A small image classifier, trained from scratch: 22083 training examples.
Rows from block 2, named by matrix and row number. Each number is 200 + 30 x the weight over its row's rms, rounded and kept within 0 to 999. All counts start at 0.
# b520: branch 3 second 3x3 conv (model.blocks.2.b5.2.0.weight, 40x40x3x3, standardized in use), inputs 24-27, a 3x3 kernel for each
b520.0,191,163,214,173,221,222,157,157,196,238,164,194,216,220,176,219,217,190,108,175,228,136,196,229,156,212,203,210,214,262,196,167,231,193,205,167
b520.1,197,179,246,234,271,244,200,233,212,186,235,194,214,168,224,226,198,163,196,191,246,239,179,167,219,168,207,210,206,192,220,262,191,214,217,199
b520.2,194,238,222,199,196,152,253,186,186,218,134,246,155,168,204,193,130,199,214,192,199,222,201,195,192,163,254,200,211,243,165,186,218,177,201,172
b520.3,197,181,211,214,176,104,191,170,178,171,215,239,142,189,190,212,168,258,188,187,226,213,163,225,222,212,182,147,196,209,192,190,209,239,228,245
b520.4,189,276,257,172,177,178,211,162,170,190,117,233,171,172,243,246,184,168,303,228,236,256,209,220,180,165,238,221,186,163,150,198,225,219,197,212
b520.5,221,224,215,186,215,232,211,191,211,212,182,191,207,223,204,222,178,203,227,198,191,204,205,224,167,206,232,180,192,230,241,207,242,240,207,201
b520.6,211,214,191,148,205,205,214,179,231,263,181,198,181,211,183,235,160,209,196,231,205,203,200,172,213,196,220,255,179,160,214,199,234,165,201,178
b520.7,189,227,226,198,186,175,180,165,192,164,177,254,207,171,209,215,172,221,234,213,225,200,222,189,223,207,177,222,201,175,225,178,237,200,223,234
b520.8,158,239,214,215,216,219,195,229,227,209,238,259,190,227,207,226,140,203,215,281,208,219,220,207,209,171,180,234,227,199,277,216,192,214,196,186
b520.9,208,180,178,198,193,188,208,217,190,224,233,140,208,207,226,157,250,209,184,185,233,226,190,221,221,202,168,153,197,186,189,199,214,182,185,213
b520.10,156,190,178,182,160,209,174,195,199,206,195,197,213,208,169,258,251,169,148,155,191,136,184,224,205,227,207,218,262,254,237,200,203,166,219,176
b520.11,257,272,204,219,195,177,190,144,201,190,218,178,192,204,164,224,211,206,131,186,221,192,172,167,198,147,211,203,247,231,200,158,209,199,185,199
b520.12,215,248,203,234,221,199,202,181,183,200,246,236,156,212,200,217,240,252,244,127,206,190,180,207,217,252,244,226,169,256,241,201,259,211,187,212
b520.13,178,259,234,207,173,182,214,192,140,221,217,186,243,186,206,188,223,199,186,188,197,199,160,193,202,202,172,208,177,162,202,171,172,236,198,213
b520.14,215,231,236,242,190,208,147,197,227,178,188,190,223,181,171,219,190,237,248,281,259,219,308,207,169,206,240,244,195,227,252,178,138,208,205,130
b520.15,191,160,131,269,253,178,216,229,190,184,144,191,193,170,211,185,176,183,176,183,215,216,223,211,172,131,229,245,230,183,196,251,193,212,199,177
b520.16,188,207,178,180,180,133,211,199,201,186,203,208,188,192,189,205,213,189,170,155,177,135,209,151,212,206,194,147,132,193,210,200,171,204,207,209
b520.17,179,166,167,230,253,158,237,185,206,134,159,183,158,194,189,180,187,184,205,190,190,200,167,185,227,215,209,169,197,190,228,227,223,175,193,182
b520.18,245,213,182,242,194,207,260,228,200,172,211,175,206,195,155,192,225,224,260,241,192,238,243,203,213,206,254,193,166,208,212,235,233,243,188,221
b520.19,287,216,258,233,205,168,207,174,210,210,209,220,169,214,236,186,172,213,153,133,197,180,209,244,194,224,230,222,207,189,186,189,140,201,143,205
b520.20,172,230,199,248,178,206,202,270,217,156,203,238,239,206,223,194,201,220,221,206,233,213,199,169,184,166,242,226,228,188,205,198,177,179,225,202
b520.21,209,213,202,200,203,207,180,218,183,161,193,172,221,193,121,245,206,189,191,195,227,199,211,211,214,256,176,245,229,278,197,256,217,212,146,170
b520.22,225,161,147,223,187,189,186,222,193,242,234,191,131,205,162,187,199,223,207,170,170,170,199,202,184,194,206,187,153,167,178,166,227,259,200,282
b520.23,207,196,202,267,171,160,208,211,188,234,157,178,229,182,176,225,166,197,197,199,236,126,153,188,195,189,229,216,196,214,183,211,249,173,211,197
b520.24,171,174,186,214,236,181,176,220,220,164,179,203,245,225,186,252,271,219,128,171,165,192,224,186,218,183,215,179,274,266,219,214,203,208,191,172
b520.25,197,203,217,171,181,187,149,186,200,171,229,226,217,210,218,172,211,182,223,223,204,213,180,180,192,181,141,165,194,151,177,167,162,186,217,213
b520.26,208,214,195,189,202,212,155,180,197,210,195,216,218,211,243,214,187,176,231,216,196,194,236,183,153,200,208,182,165,122,150,200,206,208,197,249
b520.27,247,250,196,290,239,242,200,234,228,192,202,189,145,213,235,180,229,217,219,198,158,212,233,156,245,234,169,207,192,216,212,190,204,212,190,238
b520.28,218,178,224,194,240,202,173,189,209,221,212,209,237,184,158,214,220,181,198,218,252,204,190,184,239,185,244,162,177,194,150,168,240,153,149,178
b520.29,221,228,206,201,166,193,257,211,199,235,138,194,169,159,160,203,196,171,181,214,209,238,216,201,176,206,165,214,198,189,183,195,191,204,205,190
b520.30,188,205,187,252,261,175,200,148,230,237,169,212,247,207,238,174,205,180,185,217,257,217,207,210,208,207,217,176,198,235,170,199,272,180,193,168
b520.31,179,202,190,181,181,223,231,152,202,156,168,229,191,177,207,171,154,198,190,176,201,187,218,204,176,229,217,128,197,227,222,206,194,171,237,232
b520.32,164,200,196,176,206,209,171,197,203,239,187,152,236,190,211,224,261,220,208,157,160,138,206,221,179,193,268,182,156,179,160,189,189,178,190,148
b520.33,216,243,212,177,189,202,175,235,170,157,166,210,206,213,205,197,207,183,230,173,202,223,212,138,183,211,189,195,241,183,208,196,154,210,138,217
b520.34,205,219,244,166,170,227,155,215,199,223,204,218,209,186,240,185,177,207,212,172,177,263,202,232,172,188,210,186,189,199,167,196,221,186,221,216
b520.35,185,209,199,246,260,197,199,179,156,257,166,102,185,214,188,190,201,218,242,194,181,189,178,186,208,157,174,154,224,210,142,190,204,173,168,206
b520.36,266,202,252,230,220,197,150,191,182,242,206,223,206,186,165,230,228,272,161,194,227,173,209,215,175,221,205,150,229,216,184,190,225,195,187,175
b520.37,209,169,192,166,222,219,151,209,235,232,256,207,210,234,203,238,216,180,194,247,224,142,203,223,150,228,208,173,194,118,194,203,185,195,171,188
b520.38,131,177,222,170,208,240,243,238,163,199,205,259,189,107,173,192,162,198,202,209,211,217,206,182,243,205,232,196,190,196,193,216,226,233,232,206
b520.39,257,192,174,233,204,211,216,159,227,182,230,233,171,230,222,195,226,226,222,129,204,168,236,213,189,179,195,182,195,210,232,184,187,209,177,188