Rows from block 12, named by matrix and row number. Each number is 500 + 25 x the weight over its row's rms, rounded and kept within 0 to 999. All counts start at 0. Numbers have three digits each. After the name is the row's rms in percent of the matrix's.
# b520: branch 3 second 3x3 conv (model.blocks.12.b5.2.0.weight, 120x120x3x3, standardized in use), inputs 20-23, a 3x3 kernel for each
b520.45 100:483535535454506463517492493481498516475494508523479500506494461505541510524540552486499488487559552511520456
b520.46 113:536484452532509492485485529473520466534509457516490481493509542458490539542522468498486500523496514513492491
b520.47 086:477507525511505546511494499481499537446490489498520499508513478500504497496507509567515464464481479536500503
b520.48 093:462478533456476520522510533529484513473516512506516497521509448523441556474508562518436539453485504528496485
b520.49 096:536483531531515519513510539528557459529518465568516511509462513486500508493505545526456521494526529527525520
b520.50 088:548452498495457531503497500476457474524480487524498498467503539484493491541479515471493508530515467533487516
b520.51 105:496509474473532503501539527497500565457475551503513537491478406529504471526519481517473503515450513500481503
b520.52 092:465474499494483541524484531553501502515521562484470522416521517485466508510468469471474504527429530528532504
b520.53 108:509470526492513521480503538498466466555481451519451473457500471496489485506490535512497501498502485521511498
b520.54 089:479536517495503481466461435530483492489500531477465501568505536533467482530515538477528499512499484495537484
b520.55 096:498475536499496530491506537491513529491460497514513515500545427534530526482523512465525483502544493505493541
b520.56 107:474526515491523490526528505456482527506477530504479533539509472547489499518510505527520497535528472476530522
b520.57 094:512498498473531491510497479465520514505489521510493524465489459529460528558517485511518507515525498504537494
b520.58 112:513496516502468507521504519492532526498506522474488493477431460486476408499493505493491520465456478454505477
b520.59 095:514495522530501508488498499492469449529491530511482519494499538423475526521554515475478505547515521496513516
b520.60 105:499490470483516489515501490488514514467506521495556529537486454499473501483478488550498497515495487517496518
b520.61 104:501474479531498496509490523491482502524524521496521469520477501495484526511495453466446505514511506477514514
b520.62 092:483541495529506480522510522509459471473531503521501494532507499505509456546458482491478540486491524508508520
b520.63 093:440483489504546484542533511463491512474486528513514524504453447501421507493476505516476473488496504486510486
b520.64 094:486514522499497533468502547495472468531492500510494488475519503446492584529465503488550509480518523521507493
b520.65 102:520482477505483468498508516507441471529500485470497487510500549448504547539520510506545528515522515521517473
b520.66 113:480495549495470502507504529465533530504504488524481472505486432523535507506514521517513486543530505524527498
b520.67 100:474541527479539534521488502531510492457471457514494513486516491501477492488517479543475504462514493512499499
b520.68 097:465479497513514508502489458478465534477477545508518526535508492549497470525463516541497446483515476481526512
b520.69 095:440474560540519526485494543499492495511499473495506497526539494464547558526532536517518494542492538517505492
b520.70 095:497502502486531541505509517489473511469450545465467497525479477520505479481511462525482452520473507520509511
b520.71 088:511454471526510532528523541517474524525507522484531538504466531513463494491482509519502517500490510472505558
b520.72 088:522507511498488501488514550515481508530499496504487468483517532480508551521510454512541503511506494474528524
b520.73 099:455502489491530542544520506508481483528543514465491496486558549439468533567482471471462461523501483524462508
b520.74 100:530525524476484494541508516470505504455468488505439498507494462540490477499474528503470528477495467508495505
b520.75 107:425479491488478510494486522471514496510477500529444495539504471474571514503476511538533499519506502485512499
b520.76 089:454493533526509525489509525526487501503493527514480498475495423492539501488508539502508469472528528510460473
b520.77 110:533475497513493523493536524513462442542542510502482523444464530462486522568504470470489515530496501494522483
b520.78 093:545515507515507476517503454479472524526518476456524470476486486547522491500501511504508522522504531528484552
b520.79 091:471516523490540463516525494465554485502507524510467496527472526516470524482503495531489484497532549580511486
b520.80 092:500516518459486518495558535509460538422490493479455547535501559543517489522501516546466538543512512529516527
b520.81 097:536455516478473504509495509541531505476476492497537505523424489554496461505478499526540487542473515523506520
b520.82 096:479502559509520506517510516453486518487490521481530514503477473487474491508520537500501506504489512532517519
b520.83 100:468519506499521493514503515443469492475489510512507495502499451523495529463453497489476492502544525505528511
b520.84 092:505509528484493514533505501484508452454442455511499483482499512562555471483517523503542488509504473523513532
b520.85 103:455501514510480491508521496471479548476469508478487517546485488542474500524508524531507484534504474501516528
b520.86 098:484521544489515536512523513447498535482524514505498488506505448516491494504514502505476481552521525477543519
b520.87 093:480494497466500503507507508452504508482443477503505495507523428525529455515498542553501532514470476527502523
b520.88 114:507503530473483537519502492517526544485500518480502498480472464528487467473458446505502527488473460480488518
b520.89 101:492516516485525531521542529500487541476507521498481526513501496534493505500523503543493499553512528509536513
b520.90 109:499502590511496586534520507527498511459468524502501516467497491496481491503503558501469498459489476504506524
b520.91 104:484504509541512447515489499441492469508473478507511466503482460479531543481490524457479488499533556502524513
b520.92 104:509567512571473531510493529518513484497485478454493511480468537534510481540465469483506511498511488464521527
b520.93 111:513483512524466520515532547523491490499489489476508495465551487502544472518481509506523522506528499523503488
b520.94 098:497537464514474484510508477477492502476530502495467527556469454563523481532495467465461480498510480514525530
b520.95 089:493476458503528470483515448509500520520504462503520489500501537510497496480515494514524528510452522477527490
b520.96 100:478528543478460526526463489507496530482492536481506512455509480509517452491503507507505519510494465508491509
b520.97 094:536485500505467493527502506465519523474496511520516518512488448501516480494478507523472477487506526490509513
b520.98 114:523494501485488458523478481487496484546534490480483451463529563479499516542545484494513499545525503486472492
b520.99 096:478518528490526483513550517480496510469501487484476500520523497553511503515508508532507528572568491538525498
b520.100 104:471504528491498519516531509501517495468477484502503502544471444536503495496527513499487489505463462522469458
b520.101 102:415485465477525512508482461478488514500499521523484523527515465525509473505479479521469483494484473459484482
b520.102 087:495517515484522487433526489544516440493530533523542534547520505514493504531480505515511451459472499509521510
b520.103 100:525484470504521530493515545502482463485496493461483476468511498511452502541552505520467515514514506519508498
b520.104 090:524458470485530489489495517514489526473517512536517518457515475504506524488502512494499515493503469509508482
b520.105 108:524492503492495473499503503506534467491483491515513508485480450514461491516508497532504500479506440500516548
b520.106 091:488484530455526494473475501517535497498516502452481539517493471539472495519507511507501477521480482489480467
b520.107 089:468478509463502511481528503477487512465519528476472453514513462493491484522512514475448492487503504469509501
b520.108 098:483502519484510523467461475510506459523503495502506512458501542482497532496521568473459487540521529525531491
b520.109 096:516518518468495487543504516513474484463427441487490430475523509504549526514509553521468488516489487517525473
b520.110 102:511509483498516522524506490474517491466509512479524507509531446541538491512479485521468488480520514500522513
b520.111 093:519549502493465514518495496506514521447519506467488500514490481507505436560467474540477489490472445525489479
b520.112 098:481460544524517531490522511462468513509497567525469481525473458508526440457526538486516498473589527508521520
b520.113 106:509492523471493527489488501520500516426478483471456534476479447532481439477463471492528500506478464500499483
b520.114 089:515493519493490547532507495478509483530464499565505519555513498488553471494481495474542569484516528474537505