config.yaml
num_classes: [3, 3, 4]
label_smoothing: 0.1
beta1: 0.95
beta2: 0.999
steps: 3300
epochs: 9.6
Rows from block 13, named by matrix and row number. Each number is 50 + 12 x the weight over the matrix's rms, rounded and kept within 0 to 99. All counts start at 0.
# b30: branch 2 3x3 conv (model.blocks.13.b3.0.weight, 180x120x3x3, standardized in use), inputs 77-87, a 3x3 kernel for each
b30.138:43 61 49 43 47 30 36 30 42 55 59 48 43 41 50 41 54 58 51 45 58 53 67 51 61 63 82 67 45 31 54 36 49 49 58 49 60 53 35 47 52 58 49 54 51 61 39 37 67 42 36 55 42 17 71 42 44 52 68 55 51 60 44 72 59 67 59 42 37 48 38 79 48 49 54 66 55 43 68 24 43 48 43 26 44 52 76 58 42 38 58 63 53 47 50 51 51 29 38
b30.139:30 40 55 31 42 48 62 58 59 48 49 59 51 55 62 59 48 22 51 62 55 50 41 59 46 51 34 50 59 55 38 53 55 37 45 65 65 53 38 43 52 57 49 56 49 35 43 45 50 56 51 28 44 48 46 44 46 53 45 53 53 38 35 56 59 55 32 38 39 60 20 38 67 58 60 67 46 59 26 50 47 43 35 56 56 31 46 53 36 45 40 50 71 33 72 63 41 61 76
b30.140:26 27 35 67 69 50 32 37 30 29 59 75 36 70 38 58 75 73 63 56 61 36 29 25 61 71 64 44 36 45 55 40 41 58 57 50 44 49 44 34 42 42 44 45 49 48 56 59 52 65 65 61 35 69 32 45 58 55 47 44 45 33 48 46 48 75 38 50 47 42 92 53 56 55 40 59 54 60 58 43 54 35 15 31 59 88 66 08 29 13 49 57 55 64 44 41 51 40 45
b30.141:48 38 41 56 82 36 36 37 54 38 60 40 68 73 61 54 80 58 41 36 56 60 45 62 63 51 69 51 52 58 37 37 49 57 46 70 50 58 42 51 43 39 46 51 48 49 53 43 44 54 59 48 68 64 50 51 45 44 30 59 57 53 69 46 44 41 69 68 48 49 81 47 40 38 40 62 37 48 65 60 56 48 47 37 40 49 68 30 44 37 41 62 59 37 37 60 45 23 44
b30.142:46 57 53 59 52 45 35 41 40 25 49 49 65 57 68 36 42 48 38 24 16 58 63 56 55 46 44 58 50 32 52 47 35 49 36 52 50 41 41 73 34 50 72 45 55 44 55 41 45 35 41 50 73 63 39 35 70 47 44 43 36 43 74 39 47 44 65 65 45 63 39 43 56 59 29 47 49 22 73 53 61 49 54 58 58 53 50 50 33 37 45 48 42 49 39 38 74 64 63
b30.143:52 41 41 36 42 32 53 55 40 63 82 28 54 39 12 53 41 44 57 68 54 37 41 61 30 36 50 51 56 52 47 59 51 49 55 53 60 45 42 36 58 64 37 53 60 70 61 41 61 54 48 57 33 25 44 60 54 47 56 53 51 58 32 47 68 52 46 50 36 50 49 54 65 51 48 61 29 34 54 47 39 61 38 43 54 48 53 69 39 39 48 50 33 56 49 44 30 53 41
b30.144:54 56 54 56 49 56 50 38 32 50 46 31 65 63 89 35 55 29 43 36 07 56 52 59 85 71 52 46 50 39 36 41 39 76 55 49 50 35 36 70 46 49 62 55 31 34 59 44 35 13 28 59 77 61 50 35 40 33 26 51 48 37 77 52 47 37 48 72 56 54 59 13 32 43 43 28 46 27 60 64 60 64 63 60 57 58 67 28 41 49 66 45 38 58 40 42 86 65 40
b30.145:50 40 19 53 56 29 61 49 42 52 48 15 60 44 33 39 55 17 40 38 39 57 51 51 69 24 55 65 37 31 33 40 64 38 58 56 49 58 56 64 27 66 54 41 41 41 46 31 55 57 52 83 70 61 58 52 34 50 44 45 17 49 36 61 38 15 60 57 21 59 49 44 39 45 47 33 28 50 45 52 50 43 47 49 70 58 42 57 50 34 45 35 54 41 55 56 41 55 68
b30.146:71 56 55 32 22 43 33 40 36 57 57 32 61 67 54 57 38 26 40 20 57 63 70 64 48 31 52 53 62 42 43 44 32 45 48 82 54 51 43 70 49 42 64 38 56 56 42 33 44 57 38 42 60 58 61 33 68 43 28 34 62 45 75 42 43 15 44 54 77 78 48 35 42 50 39 32 56 47 63 55 43 64 49 61 51 41 42 50 42 43 59 37 69 46 56 40 66 70 38
b30.147:57 58 42 38 68 36 33 46 50 46 60 50 41 38 50 39 56 59 55 50 55 47 60 76 44 47 57 60 63 69 56 63 34 38 48 52 43 43 48 51 51 58 41 51 50 59 73 72 58 25 41 53 46 41 48 35 47 54 46 56 37 58 39 72 50 56 41 39 57 49 26 66 55 48 34 66 58 39 34 37 53 55 48 64 33 34 54 52 42 58 46 44 32 53 45 52 52 51 43
b30.148:47 46 54 45 28 53 64 53 43 55 50 58 58 50 66 35 53 36 52 57 54 61 46 62 28 51 46 65 36 44 36 45 52 64 59 60 47 53 36 55 50 50 48 44 58 51 54 37 35 29 28 51 70 66 63 62 49 58 47 43 62 76 58 50 52 39 48 56 65 55 40 50 55 38 61 54 52 51 65 50 55 50 58 74 59 39 58 47 29 39 49 57 47 37 34 42 32 57 38
b30.149:38 65 64 31 21 46 45 40 26 79 57 54 55 37 58 51 32 30 66 52 48 58 64 57 35 27 45 30 46 49 31 60 46 74 66 74 60 30 51 54 41 53 39 27 64 43 45 19 52 44 36 57 37 49 59 55 61 48 49 30 42 60 42 59 80 50 51 54 64 30 46 44 28 48 56 51 47 46 43 41 72 59 66 58 55 44 65 45 34 47 32 52 60 37 33 27 61 56 34
b30.150:43 57 66 58 44 45 63 41 49 43 27 47 44 21 46 67 60 48 46 45 40 25 51 37 39 40 51 46 43 36 61 58 58 30 70 48 65 33 50 64 49 46 44 39 44 34 71 60 56 55 71 48 52 58 51 44 41 56 49 48 55 45 34 47 29 42 44 39 40 73 37 38 43 67 60 45 55 62 49 51 41 43 41 48 58 45 43 66 56 30 53 39 45 42 64 50 41 46 43
b30.151:58 56 49 59 27 63 42 59 56 48 61 45 27 19 45 31 29 59 55 54 61 59 58 53 50 39 73 54 55 38 52 39 30 48 22 50 46 58 37 52 62 49 41 49 63 59 51 45 61 42 57 57 54 23 50 69 62 52 51 60 56 42 49 54 47 48 38 44 51 49 47 62 66 49 43 71 46 51 47 44 45 42 34 44 42 32 53 46 48 63 60 66 40 57 40 47 30 44 33
b30.152:60 51 76 33 40 62 59 33 55 66 61 36 49 40 54 48 29 45 46 64 33 43 62 74 48 53 78 54 42 51 57 45 25 42 52 34 49 47 39 65 64 50 66 59 43 46 49 39 50 12 17 54 23 44 44 58 49 69 64 43 73 59 25 46 38 45 47 62 71 55 47 60 52 46 49 52 37 19 42 00 18 72 65 52 28 48 51 45 60 82 55 61 56 41 50 39 34 48 23